A small image classifier, trained from scratch: width 256.
Rows from block 5 of a small image classifier, named by matrix and row number. Rows with one number within an expert belong to one neuron, the router's apart. Each number is 128 + 32 x the weight over its row's rms, rounded and kept within 0 to 255. All counts start at 0. Numbers have three digits each. After the name is the row's rms in percent of the matrix's.
After each expert's rows are labels from the 100 images, of 14976, where the router gives the expert most weight on average: "strongest on" is what is common among them. Only what is clearly more common there than usual is listed. The data: telescope images of galaxies (Galaxy Zoo DECaLS).
# router: router (model.blocks.5.mlp.router.weight, 16x256, trained with AdamW), inputs 128-255
# gate: expert gate (model.blocks.5.mlp.gate, 16x128x256), inputs 128-255
# up: expert up (model.blocks.5.mlp.up, 16x128x256), inputs 128-255
# down: expert down (model.blocks.5.mlp.down, 16x256x128, transposed), outputs 128-255

# expert 12
router.12 102:130098125113119132089163089130141070111079107079142153144118170135153107101118144107120080113174093139096065162169083151111163180123160141185106122134154147111146127105168168159137113113194114151091066191133091199102094092116192163109086083144119106138102176123085132143122068163159148088172149125089161141141122135132119156140113123172112094065103104094063117182095134072148073119134
gate.0 095:134135112069102143146126118142148111114115085091140181071135095136122085077141087096160149101070128130083114087075126104198137105124170139092135112123088124107152070155095105171106110117165055136206136118143096131090116118155127159103133107098124149150151112150145095126133110126110106130141138200107059134102132160142079147089159140158102125108122122171143116182172148077141141096115
up.0 100:137201144118073100148116152112157122173091170147150125147184129214118162150127138107099163112087128150165131175199149136108161100123195161107146105124141108125099164139119144082112130169148147128103110087133132146157124088090110146155092121168122082110164120134112079125094130169145101200079072180171116175155162122117120138137087159146158078166054104126128170147177193126109102084152
down.0 098:070116201134134115106193094133100152147105159142214083162139158117110129115119138088129178115088123129143099164156133128097184104106091061178152160074118146135108126132078106077123156154144137088115115174141118106116135131171129147079121103170152106089132109126165166129086107119102093136139221146150115100069096164119107105174163103127112114141157128162099160153145088103139139140148
gate.1 112:113112166088176095146091141199116141113118075068148062148126071065190153159092173141133127113126147137128117163168185142141138090113165109117061120137122123121106146119097134079039152137102163091156087063146072135163111205063133125123130135122148121086125134130091097101151174193098139149164118117149086198098125166163111151164127151168120123101149094108163126142148119113111173140129
up.1 108:161045166134139181090155134151198156189158161139128119103068136101142110124110129111082109134115174058131117108179104107098136132104178186112117103059118146129133122144100124110141166155115138144116189105181151103176142084113108142102100140123114142141160117116114102098166143168090136179119198117137111166121133164118147159106134135110094111100086125073129072200132079037153114088096
down.1 095:103132136128107156132164170135038161107166028178119205168129180143102112133112131150089090134121147165148099138148068128195138100093095123076108090085132160114127187109187100111144105136153157132144137115133101092148106184099134140168149132156099100112205149101099071095120100150163083134176139193101090188128149106159110159173163142168156164094172142104138117138093129104140126090144
gate.2 106:167105180131159103151136157084132111058155126153134136116106148133127148124119118134110122120126071138134130104142145095115147159133158130104155153172111107156140074062113084122077090137121112140075114162140150158098131157202159125082097174083103077112120080146140078111098077136133076082103108109162112122060109131138108162142157166064071136093126125171167157138129189068132180128147
up.2 098:104112203127110106102158128158113171119101160128108106094120090100068105180157162154140130166134176135076145144146114082112103076107112100127142134125122160121194111135096079192169157125086069152165130120117091109126123125159107113130139158077141071151141137095123042119127105191116091100122102146112142132149092052167084128093143146119106167172076172104137159118087103151075120095158
down.2 107:107116134098148137121104114129113103132123126131155108137128127135096128071111100105171141095150109095162183117086097065114100169107111113104173079149077121115134149110102104192181119094101135115132125132132106129090218122116109102085124124147157159145075104155194116125073190109142058162129168094098086103143077101092142030141118112116205104109115140093110157103082098149164126140114
gate.3 097:100108153136121128159136136158134183209073131132130135179126068062154123096102072116139166122131094093114137102159082106115116136132098123163092068086094080118130122153156073051146145156192185090125136103166163145169136071110099098182116105119091039068162162139113103144144151103146145132118172120123153207143122154147137090145170071089122126156121134165139098141151098149123131099137
up.3 102:130120110111131137196086149145163177175171182058126128129154146096141176155088081090149147127117118163076134082134151161115149159130113173063032127146163151188187144119094094150110111110134106109164117045163099198151153153129108193145152178116111100068105103084115123170086119106078062117133083115178097102135139097149141168112151107151143136082090079195125103163160072116093111123141
down.3 094:091097125165112075171141132097184076163130121123138137185100121164105168105138193202117128137142128068110089164120169150108161169164091168128142129170168115150160143105120100114163115163161133076104134111107129160166110067124156153132087118184100070131125139141137180168145094154129135159168085093122151118098089136135133097113096145132135130088102149078116097207062045114124096125128
strongest on: shape: featured or disk; edge-on disk: no; spiral arms: yes

# expert 10
router.10 093:127118133139093169082157111106207072132151119109114114092095105189159101127149134058128136132166177124160144177129110102115128125099168122131095101086143097176159135086120139140120145150199119138112146204135135137112126128147140110128098065172137105161180063140130108123147067159153157163186151127137068107083111156097124073133165106140148085148134118140119140156136100144122138148117
gate.0 095:137161182157143106143072146140118119174148139100161134086128143116151127109132125169112150155115148133194092104125082131127068112172110139130126025184132103077062164110125162111111156104124091105140131165179205134134151108182159102138110172083100149120217166143119122137099145154097171113082088110166120159154072165085070129137093123134150136156166131095121153116158131074101199099105
up.0 102:106111132061132102154106111161147162133167180185146165131154226166113143145071151142138132147148197098133174135138132071148126120127094098135092132139115148109068143178166130151081105200082220164090133088142085086079118065077110132096067128114104163054179078123163151129127113131121083158115113169091145147133147159119137093132128117174153067139135118181120092192095111096111124150157
down.0 097:123113120135170132149127156074102112100178158143083111160149145123107120125151116125069132201125105086124095106100128110140123084133098145096099177171131136150127185116164104148117071137135110166151107151142088130153118139150147109152164105131112138158073133151122121114141080133171139159187101099107153136148096169135132173088136138128190122102100164132168153150134121133068114107145
gate.1 101:167204168145110173143077113152114076138138103149161102103139198133076106141117147212096150169160114111149154094140202137097097091151087155148115127136132110158128149159114152140147102201080159075119145100129202084099128129078125149145152115141112151143095108144143108117153141144127035138164126145163093104122164072113117117143128108081111038170135091189111158081149152156124135111158
up.1 096:151143095139132102109040134120175138103094121094168175114112108056133131149080196132113137152151148120120093112157132121152127159152128130080109084132091105107139159131154083095110106126160156132140155194119122102140151120168050156175118092089148109188093142089166145088156103127167080095121150151080105086104143072137129105103163180131119155132123152071169116165123097141183132153104
down.1 097:128097084116121143138128133157045132087109105136126118138099138161142104160077081155117123189147090185070144137194071080186173103169196155154096165177172151169126138136099145111137124143112165140131123102073132182167081115133114108090109227094169182112143149140188117090145138112107153121122117131111147172088157094233114138155130151160144141155112079094083112129145121138101128173043
gate.2 099:132119183147108161138147111136061162157123102153137166126148176168182120156094138079137113118162165046163160115135089101131081090195093126149130072124132120118155098197151124148161134121114084058184135130078147093119139109152178135127122113057139108135108131140097127175081130141102100163151096105150117109185117130136144144165114147106193144080169124174115103133163157063154188107205
up.2 095:083180176146101104176130064151132096098147094124146157160143135151097085158072155151141128128148157138094120121104159159143123154134114208152131138163155156102153082145108107157171139126130127065163100124164154080109117125110196122151136104083164147113161123144176082133141114084141159111088088090178102134152164184119098161110117116072126087131129139132148111124157168104163132123116
down.2 096:140129155136141130084042128115008142145101136135151103128162144129131150103130128089177103153036084134171102103121153104056120101185183120143139161155133161132105114093116140158113138108138153088145098105182105069065116124067097137150074135080170149149159100116181160066100155122214111213126130106085103093114134086158126143102174116148088130094158094105112136096146082119112153059169
gate.3 106:151109172131120098121127189083081143137140111129075144126118155127112137142139127107101120081134141148105124104107137128184126121178142082107112114156155055113104073165143141120103155177151180123074150128174147155121180167168080133114107091086111106110119156075118144059122136185178103097168082121098068106144144116099134121170131173196146087100111156043063151123130119143080144130117
up.3 112:113192164087128119101134136139171151109104166166158189133123155122105138137111088145144099082167139101146116151120148102108157108122117063160175111129158170171166073143136172135150166072152083176113061155174092127137129115154112090189130124098120141100128079162115128104176225149170102144102126082204133149116111154181142178093132103122077175078139139118158145111129124137143090142100
down.3 095:143094155157097192090127140091126146122092159082117090134188083208122111126119127120153174141120148100112131061102158092131124144135131145105154170076125127106153098121164132108051174200148113174099133134150079147101162080125085138122125142218156131110155112213135158185092141135156101156132150147134118112154135094121131156134150189110182139100141180145111108150141149117172098125084
strongest on: shape: featured or disk; edge-on disk: no; spiral arms: yes

# expert 4
router.4 097:125134183146128145140157094128121106145066113162178104108056070103139104151120141050213085104142173126100154072133171142133139141154137121092160166099147129128119165159061127122155103104159109161106120119165156073173117096069152051157123166099099099071154175168102173178132170153124132071161136095137148152041129103104148209184126065134160130153179103116083123110157089064124148075116
gate.0 100:107075157157147169131136212120110151073083107141090170132126115117171051076198131116081146116134143109116135093148164118147131136103137102075174207155099202065129137108176096141113095129198153141184135124114166152164149095136135101129117129134125141069133125146070092147153150126153081177138109165155108153198083144068142192156106160114176154115160130137169097122140138180117103134126
up.0 098:153134091148115160136074078095158140120144143169111143083184141112145140091118067156130075046083054123067126083166161125117135144136140123107093164097171174139111116114080104133170112170144127096133066132124146105165109102121159170177126151106097080135166145127155128126076109150174152134107115106165126172130116122113167062121088138153119118138060108119086140142107105160088167112139
down.0 103:122125174160070115157146082100132051161150098145113133101133148146102109115130190165079113090127170116112149130173194075095158152157152150186154143067160085120168138163103087116165127070143142118102154134138100117096154117133093090152102117197137158131101118118151116108164152148124187195089117154084152162110075094138179176168187121084097122087117111121144124149123147152113091163121
gate.1 100:053145095117104137096183087152100095137107092147193159120119144131117125049137167156119122129103194146141134101136076095106121178109152119104182125128124160075118147061127142105136167042141116177136135154118122184131150141199094130126131132178128175138130136086120071123131194095103135114112146074151129117141153160136119138133071127110111129133127102128160125113175111116063124184170
up.1 105:117126053077151100105111164160156147119116115163086127148162130088078093142063164173161136089113113093126071143230163138120102103159183110086135169147174119118097135157165111140127086119129134095076148139090103084114111158115077152132180181173119092071121117103091139138122082167074150104117159084129117182112127105146097165186102132123095152101135137111171125117157152087110092064094
down.1 101:089120119138092107115141103105107130142151148129121118112172107171084098104077133124148076148135153192153168136137125149176158119092087137103106109125094105193142161165128165114138099117093131092102176060131102149141126196116150097133124151144119183111120131155161128173133107094106114083098133123165128173161063143129120064121136099067118074130121162176152151132079130087148169144100
gate.2 096:091108121096165142140134050194126153064091110186171124180118159132149126099128122130116121088147143134067136104145101153154077114180124196139106136150134105080147154137182087159103106169093150096123136119109145103134096178110082105103154108154169185093172112091126086121151136141096121088174105134123109074100108144091144124129115112157183081168138111111110111147141095142192115122132
up.2 102:133072143118169138085113138192093128103153124058140133097136149157162224124103068135080096130144133076145137142146209140069155083137163107107091135121106169085097132130098143146110128176158111139070130159055116163183087131122171104143107134111109107131102105110173156166112115137150118105102149063155121136160060181146113144139151148156136069107112153163110090156170112133103141134144
down.2 098:091104131100123143152181050113103153076116116075149153120061116170160137154093159110179077100124146174156188154100152156144120089069212132101171120062153049110095127077133186178092152131167127114125123145153182055098112154132096138139127081147083164124143123117128160109142119190185154079166180139116142142129086161136117120123112106114144046144130062152101204133157110106091132150108
gate.3 099:077094102143131128086114096055100156152128112187199146162115144153128091074137135104153155157144130099115113109168090113134160106140104132155175135127182193139164125112212148088124108117179155144150176086166122074179118124076169094084151137156104176143141086151193078126073153151099082180202091176101116098129184157109159153103149191102122174153073096126083158137119142082136122114076
up.3 101:164064132133149147105171193152125148132111129143147168106180106135109063102059094186144044089113104104148130114100104158134105091095140104103172151105118162154106144180131066148138113108158138140117120154103114090078118135107096092149060093149133110104136128150157147169104100090210171128096095156157134156162123112149181179108141110169143124162139110124146161143215081160151119144142
down.3 096:131155087135111119138114133136121123060103109089117119161144129161115086113079091115095102137140139106111140193136105107161140194149090119100208108070182128120143068111109144089098081121124102114065125137142130092120120128158135127148125124127115089126067172092082175152161172132124118187136162127163110101145108091095118174128191100189114123076062145106132087093093127059101136117147
strongest on: roundness: cigar-shaped

# expert 6
router.6 087:098088139090146131125146186112108129130100112115205083081131118104148075169122136152169109105125135118111098136163174108121068167131185114150143185195169128126179132137137129178091206098117101091082090138147158072139100118134228120066137171106105159123136102151116159154096100141143098096158114113119103104111112130104138197171177155155075079192138118128126125070123146075133100146121
gate.0 099:072104165128178087158136099159169156072137129160106144150172115158127133116158195138098100119127137180100120151158118132159126150133109140151102041093170200163093149127099121171118135141114104097154145128172175073158078052206124105125185106143103112179137135126154097210116110131090106190114083127102133139158128115083116149140131174129109065078163093158148174084128094112111138101136
up.0 103:058103166185107143090179098136123110133129210217110159137121090121080197159114117152104105140142189125111210078126157170121144177128107089062151097139082157137143085083109145195176176141069164190131129152160124116120118183120132113104125106139090125108135141151133116137126117095135152109094159164155100124127114079078145124130113148148155124159143056208144093166102100115148116148110
down.0 089:102123129083144125099177109139165089107077131181094146091135081118145113128183075114125079118181134119114123166107120096169149079118174116105145150091133137132159173208154137113192108095210181098158097111187134068126130095177147151178104143113050133114106178140072156119160124122138158152111129127142120133126156166089159084144083125105096117163144142118178076063126104098135153118056
gate.1 090:100169114126201163143134153117122131148114176100164140106176183066153161123182057112137141158125071128144137138118191213112138102146169138174084146085167113159084174172140116150100084109166109112164125148077154147154081164169135152153108141065134162103103107147116117115093110191128115118140124136148182163182175123141081150178112133083146172175148091157146096160079162157126102122139
up.1 097:104168093156140116144148138124133145132093137145095139162141094129135143095115115141132149092087122104111067116144161112140079092121126091199204071179095054148149176088147131135114153140079147210136107146123091141091138119113144138175139137079134107113089118076088118152124079214181144068145085076194126162096095135124118166184172096073114115114125115140120140152141164141173079153092
down.1 109:103069038137078113158152118103179132132086172149177167123116107102144191130121155119104127159197106117089133188185167129090171128186148092124127139137135094140137116139079130106101175131202060122121139165094144173104142049124112162134069101198131134113133084144064155114118125136114144122124145106108125166124056167115118118094123158097145159093152178137135106180126101091115090137147
gate.2 101:105078084140153101141152123101074180132157154134138073146158077139149120117123098138148102122142095087106160073148185151147105090093146086112134175097121144149214141164175160159115048167156156155109147164178058087138135151205127179150148162107106148072166121175122108133063173151150090125126153152157121151146100164150148177126101135168146122154091104165198111216135100089159153147134
up.2 099:071128111116144086172116145170116124158164175105105186159146122146168127131177122158150134199150169168132164161062088028105174065093105149145072116089119120129095077091164141123154160159079125145180155153139206138136097094071138133116155098095147070085093186127171135149096121112126179152145101186157139087104100110107174145167086156160160115045132106096129097097133154115155167182084
down.2 089:108124080084126110120165111154114112097127120136177161135099127163102186149133146184106152102149213134105060113086140131151128109136130126107128100156122168195165162130148118086121089159095132127090134146154128102146137113133066098107141118142116136146050115148167111109097088123161147137139090131143110123130133092111122255114160121101165135137154150114128113099162145098185172163138
gate.3 102:147050139188123146123117118144108075188135104104102099185116169116065101180125123115173138126101097140100083094139107122102152068146148086144186125146171135130124170110117100144109083061137124121086142115112105178131095157110126116103154093105050106141109033107149147193115139116139086118169085139090174128110099157214177114117172138165112103147079193107136125194175088105185170155111
up.3 108:116120144103130118134098108163151071167062092171122144156088133111153129152142173150130148088188129105094131195138115084121099121120083107117160144196142109138146115170170158141176176071139116164171129046163170133109126046103173169159061100157128109160133131160123087082095103090131124092129124172098142145160142117096091128110165160182086092098183131119141165105116138113142123186126
down.3 094:172076164108148171164142112163147133161133105137048112103144219159216109083170122116104155129202088047121116117103135138153141101093113141175121136105066161119098130116163094179119104153125117170140092149159142137087143106132149202153201111144154106058066125103132130127111103087174122070110099169142071160095120167092142171157117132137167192099123087148172126144161097127141080121108
strongest on: shape: featured or disk; spiral arms: yes

# expert 3
router.3 098:158145155138128048118195148146145086194124164132167126135165119165115120110172127133112093081121129180092039098165143120126108171147133195180063140148097058141156170145056149097174103131118171143098122158182087115103113134141134176135134143136114130130154160191110164109088130127127151089149118172123099061148106061129083056141113167194103122152079139149068126172162102107230111101113
gate.0 097:121118101114105132116133128136130186127194102133124125105114121183190083105159157144130096133154164150158135130158130115085118155187172197080115093173157119099089110151075144195149173153142143158100171076160063161094113144090146173124150215074118083128145074131152089133135110113146133110116135087156160169121090161161163155200086134099165152123111135097110173116127114123148178059163
up.0 092:194151108133172143133175110139124061163130180091106244101143084144157091169101147136117174085113134152146172095129033119083153171185102163092133107135147160163106123102113148106179170147103203141146127152133154188105180091119110084143105113155161118137110108161098125158117141116130170129111127128148117096096155138144095114123135131137160059069149134136134122122092169100160079184124
down.0 101:153132078125152171112100069137118135103151105131150097159133125163112118126059104081147069205168110084196159119057079089069132172153120161125107124117087107117118134106128144098128151134109087153154142156110134102114097101174093160064106089133084214188133112142124151095134144166092144115122084132182149075106044198074087150112109089174120095128128176158149184132197119167117113090105
gate.1 104:095136118158123083120207173118142194190141134090119114156171120144119190102121161170065107115113161108140109070084100102129113146134148089134073148139123131121151196121126125135165140127103098102164121156167109089109122193145133074109093155086144105117154176105148071114124163128145103144167103076108176113161156107121132137079132101113171075167095120103113133100148163090112139138129
up.1 100:121082120183159137113149115135167151126141107207133148173124172097150120124125127195105067112135125154106174104192104141075150076156162133077097114140148126122111171156125161142129113138100061110145131038104158139172118157132132113098189180107186129145154140150138143141177154140125121084114178129141120152094097053166081125119120096136134101097161097081102135122113138137063173110101
down.1 099:132164127148166076112124099131088129153155183134120130113075137085105062128087150151214107142144105104167106117107161133112116144129164133156153155117125058150193149127100084101065162123174168126117125130155130119186129061118140062169098063132089128118150143084104083093138155126133156166098083164154110124151157174128114124147140135165118082113112147146129163162131081149115075073119
gate.2 093:071121229099150160193120138111119122125101116119109140080152141146115043142125150106123126105147126120107120098117140086108110155147077158099153178088092111140089132173082115165092163080118125154169166127117090128069097138090144125138122122140166098138203124127133107105133046125162104091119193141128068198088123125093124089154152093090167102079119151178105112073159165127113200171108
up.2 101:185142180115106137087103111099159129129150118160143090142165118130189151139064144105100094143108133194151165097133080142100125073129088104185093141166094147135165129165106112128137159108064150131124147158157157075077080137109154163134158102139080163126151182121144078156099080145083098113141195078132082105139128160126118119193211110188110155101176123161119163093095130120146099161190
down.2 104:151154077095158140079135165113090099138116107111196148144122168085114102128103131115129052094176096143111110067133171140072138174143120065156156148100136150145137202118149077116108151120138145141167094130101159199083110180124096112138160113128100142119121153151118131189131095175149136112239166127138167174165158124174136140185157142106131176152070126172170115109126151109101071125175
gate.3 100:137160101134097131138066133131170130105061176122128154040089193119092148144104133109089118097163160086122121102118145114126056138168150130095163166212119149150110131083130105170139155093116155087139120115167117155124115169078141086119149093121194094178084161161122107131101091146137116112123162119126104165143115180140162152125125120182119095172162087158115075128138122111154160093097
up.3 102:195143158145160154148104106101177126131112146143144064101125128102133154097134174116176131086167184154159157063096126142151121126110124127123100186111108153174113142154133166121100142064117179099053142150128118150201137086089150104140161117197125137122128144053212141185112165147108108090159163154101100088126177119085194142160126158142160169137074141116150148130174129106144177129124
down.3 105:142090107147144172110116150134168179139136152171115094097120095119109140099153173130138134147154182159114122148169189125167132171203121060154138122143114103142124146108104095062063139094154129156132092124186113087095124124168162137164107098090126138139056138194140118100112116167135101154182117156136121085125091135134127131133130097167124131118070080115114122162112088112124185116158
strongest on: bar: no

# expert 0
router.0 110:088063177118093136117146084100143154101120120128087155102150120140092104095134145138170124072153096114078136131148101151132062143048049154107114133092124117137142151147130159152093180127117135169138068177148127142109094087118195060118057109124155044136144140158137188131117108144160090089153104193132099095149120075094118158130096062145092121129120098110092074166159146164099143096181
gate.0 102:121111103115167112095095071147082087094088140124149128188107133121107114176143165115143121140142085136170138132116186087136132090097117149107156125198117142087113113141166116162099126045109139112126088108172123142150149088120108095132143121104110106158159071092153137105100108182121133068164106111123104115086094125159120150152107165090094120130099061152176209125120121207128115134126
up.0 098:113102170079097107113194137167095160124155115112138179142084101126144153128119112158109165104140059140146135132115152150162159173154079097138128128154121159042194086109128111128147105138134066084138181120147088152151199125173203174189129126154076161173124126127104167122139128146063107063131106119145160133127109139072121082115119178174160205159124078104086080144130151156160180183099
down.0 102:053100148130180065115126138139139103130126101158109148138150121143162108112105178092100176109098111116157125082098120165128145156104138161166116136093124150207122137092159209120201104087074161148160155115102103126133131161135128080147096096109105084135085063111165100145070072134119100068129133103144190107082112124115099127080134097139123073128144057091104130132120162079095146110075
gate.1 098:095165182137140132152169095150128108131100096165074128092129095099062143110142187156090102200115157131098117133101153160142117164093111095134139121107154143121085092055169142113157142127174132151179124164092097162108073121161093173182109099129170169085125106041090147168143146199102135141085122104176145111134153102103054138105118150161171156114128093102073112117156116048111096143153
up.1 101:164141094129100165125067126141095125138186102133058112081133117111131162138097105058105140082162085117099134095089109179129140123131162150142127148085115123108160150169091094173139162107113072090059150192141171133138145152159089105101125106162114151119126094138091151189142191172124156112192118117125120141103073106154159107164193088133134146194077107162123101155090092082104124147127
down.1 109:125079116116104162136150127175132207100107099131162142147148059113080174135092102147153077097120163191111073140069088095134106099126098198107132193095114093136167123151131186183136134185111154127134055122182131203136126086120178170120098147145151134081105123147142160149169078167080093102128131114070104110129132101137090125139102172167114121081158134152142154118103153107112114097168
gate.2 101:108103145121167107169079219190095137101062137160041144139114138109097106143120127166124126092157134115106088161154117101122160155150094113147094137146156104148107102162154172103119162151056127087093092191179148136118091124159123119056134111139112106085069089165093118119169107077101135092143129110124153086146111086122107144126102137125081136169113064091138139134111138173157101130098
up.2 099:111122089076106111187105159165164099198188140168119140085135188100139100166141088120134095157093114144120193128159177106188177101128130151131158185112135132065114100191141120091149158085120134122155092151155118131190173171145119106127118146131145118134122143124134168156111098114156148184102120151095075137124139117159098143170226147118192116143129133076153101104086155168117074129036
down.2 100:129187132134129108138144173136137121147110105112097052144067079132157153135138147144150093109157130095115156122128144108169132115097100118112190094122124223112163156155182135077150132111153096133190111152144066082145143145076112134119121161108114113151160028138165115131151146119158124111143177087162146148141158099090125101106134129094090124127058189183133101162172102098124138122144
gate.3 099:105144121162114162202088186108096090159111090118172060143136096098113117172118099154154054112076134080106156134122148106144173150136116095150099198099204074162167088128183096190165152111093114122102110094129066182130076104138155097117158142135119113084124124141124093168147116063104163140143090175149172165104128120141083111143115111095126126100082163047139110122073133126138151096118
up.3 103:137146139061104135101106109072128119129086181107190126152167092094080148141135036059140099121112147182153095157126111125097118084084095141143134123129098099075178143130113138173058132113143144133138196126164105117082120137076092134135118144159079219137111069116154151089135211146121104163124123141133082128130149178186111151119164115146109094112145089178093157090173122098128143135164
down.3 105:070185150113119142089128121116092088065168151100171132137119185126130134118152157126116151117182137162124138067094097128078089160159118115092103148142151094069091150121123119128150071128177176091160119109129136135098181136117203158128142131148155097143056169131176115139096144144124128102124096108173118173121092138142125157146145073136120152132133161103092120084158122161106137132137
strongest on: shape: featured or disk; edge-on disk: no; bar: no

# expert 15
router.15 108:148124120110145137216176138117149163103176108155131169181119152089083112127191157121166064097095140125109121152107194104090160096184125168116120077140108173132129212125123149120106157102123116164073157126178092080151100138140154112120120174139161128153134135116172142141190138088160177128156115111108202070103114092083113080176156148162108131150136095188120081139167122124112108119131
gate.0 099:109121181133081141146129162129174131133188114138162154070110101073148109146186136126095176131104089086111065157157169126173142173065096164155067156152136130129129119112048180139098166177170116172094114131154104136082144137169107134112107124166116049198131091157113130115178106158140147126125154112145151080150133116114167158129110151077147131152076126138141144141138143096109107147091
up.0 094:182117125125115164173114149122122152091169159184176153110119133135082191110116128141092162096104155099111118057132158125105129126171146100112109151126136072085127148104170140095111109105174116181090116164150146144102116123080103117150204152087107154115133145214091102113099058150140142128114082183104141148214121165114080125118055084109095116150128135128146037103166137136151135136175
down.0 098:153143112181169147134102129091098174086146163116093181129134121106137179106111176187072170153132100136196126094082126116116135087115104151165169120132136107168165145141074151118114156160113180155160143114119084138126146126091172197140120081135139119120055114084176166186108146128137126080136117122115188152121175134099165126159072191131123166145169128136087147127066145143106107118130
gate.1 105:198115158171125108136179130122114064086139179151140209183107148074063170147089108163141066173124121061108135124160130133131181124147091105137105110114142071087103158138115065108160099112150164119079162180167099137094131078202150134097126136126130111085112122152086109218089105159124156104101094117105147115082160116127125146141102100162142150135126102095151146117142134106139067127125
up.1 094:205153153142170100150120149085129124131115155117156169099116070140137131140119160148105127106130142140175128108173163094096103124108134185155119181175139134190114109115151122122125142089085087093067070089145165167152143142113124183087125145146123106123072161125116116127105136079124192135116131081092111137176135145102082116141069091168239183147110127072155175113119167116136148028121
down.1 107:086153196149215119066106177114096102135161153156150151074158174115159175137106214167110136049123179160138121089057143175095076148136065191125147104101136162118145044115149097119101128179121144161154145161135107140150168131149094061136104135105083146141100125148072082150151158126053177126161111101134175150121129160117123134115135092101118188087129183115135113131096148103150123171135
gate.2 096:144144158120160117093076109124157127155059098131101129108102177112121122107124148106130097124119136098147127109116191187120100162113119136149135082150160102144119118129148171063118093094123140111061181135156158087072174094105134207156053135157113157192123044162093089108174070156121139146133092134172136129108080115091197144199192119103163168167138164176156130097177148106100099112158
up.2 110:145081114126085160173089150120112110142158140123120129137163156147093087133174111134118139173119104081074142115098076105161140155118180155135130095130119145084130096140161113084147066134128180197171147148128159147081156117150126128131128144155167110129163144173122160133116131028134127094110055170151154113124081159112154108133193119158112067183140183135154128152099144067114139100122
down.2 102:099124107112121079187117169138125100135050139139151100160118116183082143182089108122131108155135188149106131164208088119171158128116109106161224139059121137133194144117086091145109105190078135125158096117167142111119108164128167119114116140178103134196147162112137129174171118110183139125095121164080135158093152110141171070109123143124166168079081116134131097142141082125114123162160
gate.3 095:187160125108155105127110145116147120137203114142092109125062183133147161171160058156097095218140135125101093108074078157178145142157066149089058103125127114130126181155112097128092122100177125175089144142143150110077150106105106140095128060113153128111136080047135086120173157063130153156135061071064110191071099139089173118146129146131117107092111114141121074119167124077153165132163
up.3 101:135143131137151137162124124108129084126128122114160118140034108123127118139078141135104158094123118181200134162122148167116121164158115109213121096167121108124127117138105170108168117155114141096137081179080135112127157135185128101154150030155157113108179187089060135126077193087170144174137117141132116100072075121105142134057105169124145112137124160105151087095142142081103130119169
down.3 103:164106127162094134155055086109143155130118080143137043156072096160113177127066131083145142130172098090155161172134068112125140125119121089109094120091107140138212126079081117135111177171091099088130108095171060174127150127107139119098148210085117120147139119112131172102095181143151131141102126122112110174134172160127131219191093117132096155142169122133143166151136114154102197140170
strongest on: shape: featured or disk; edge-on disk: no; spiral arms: yes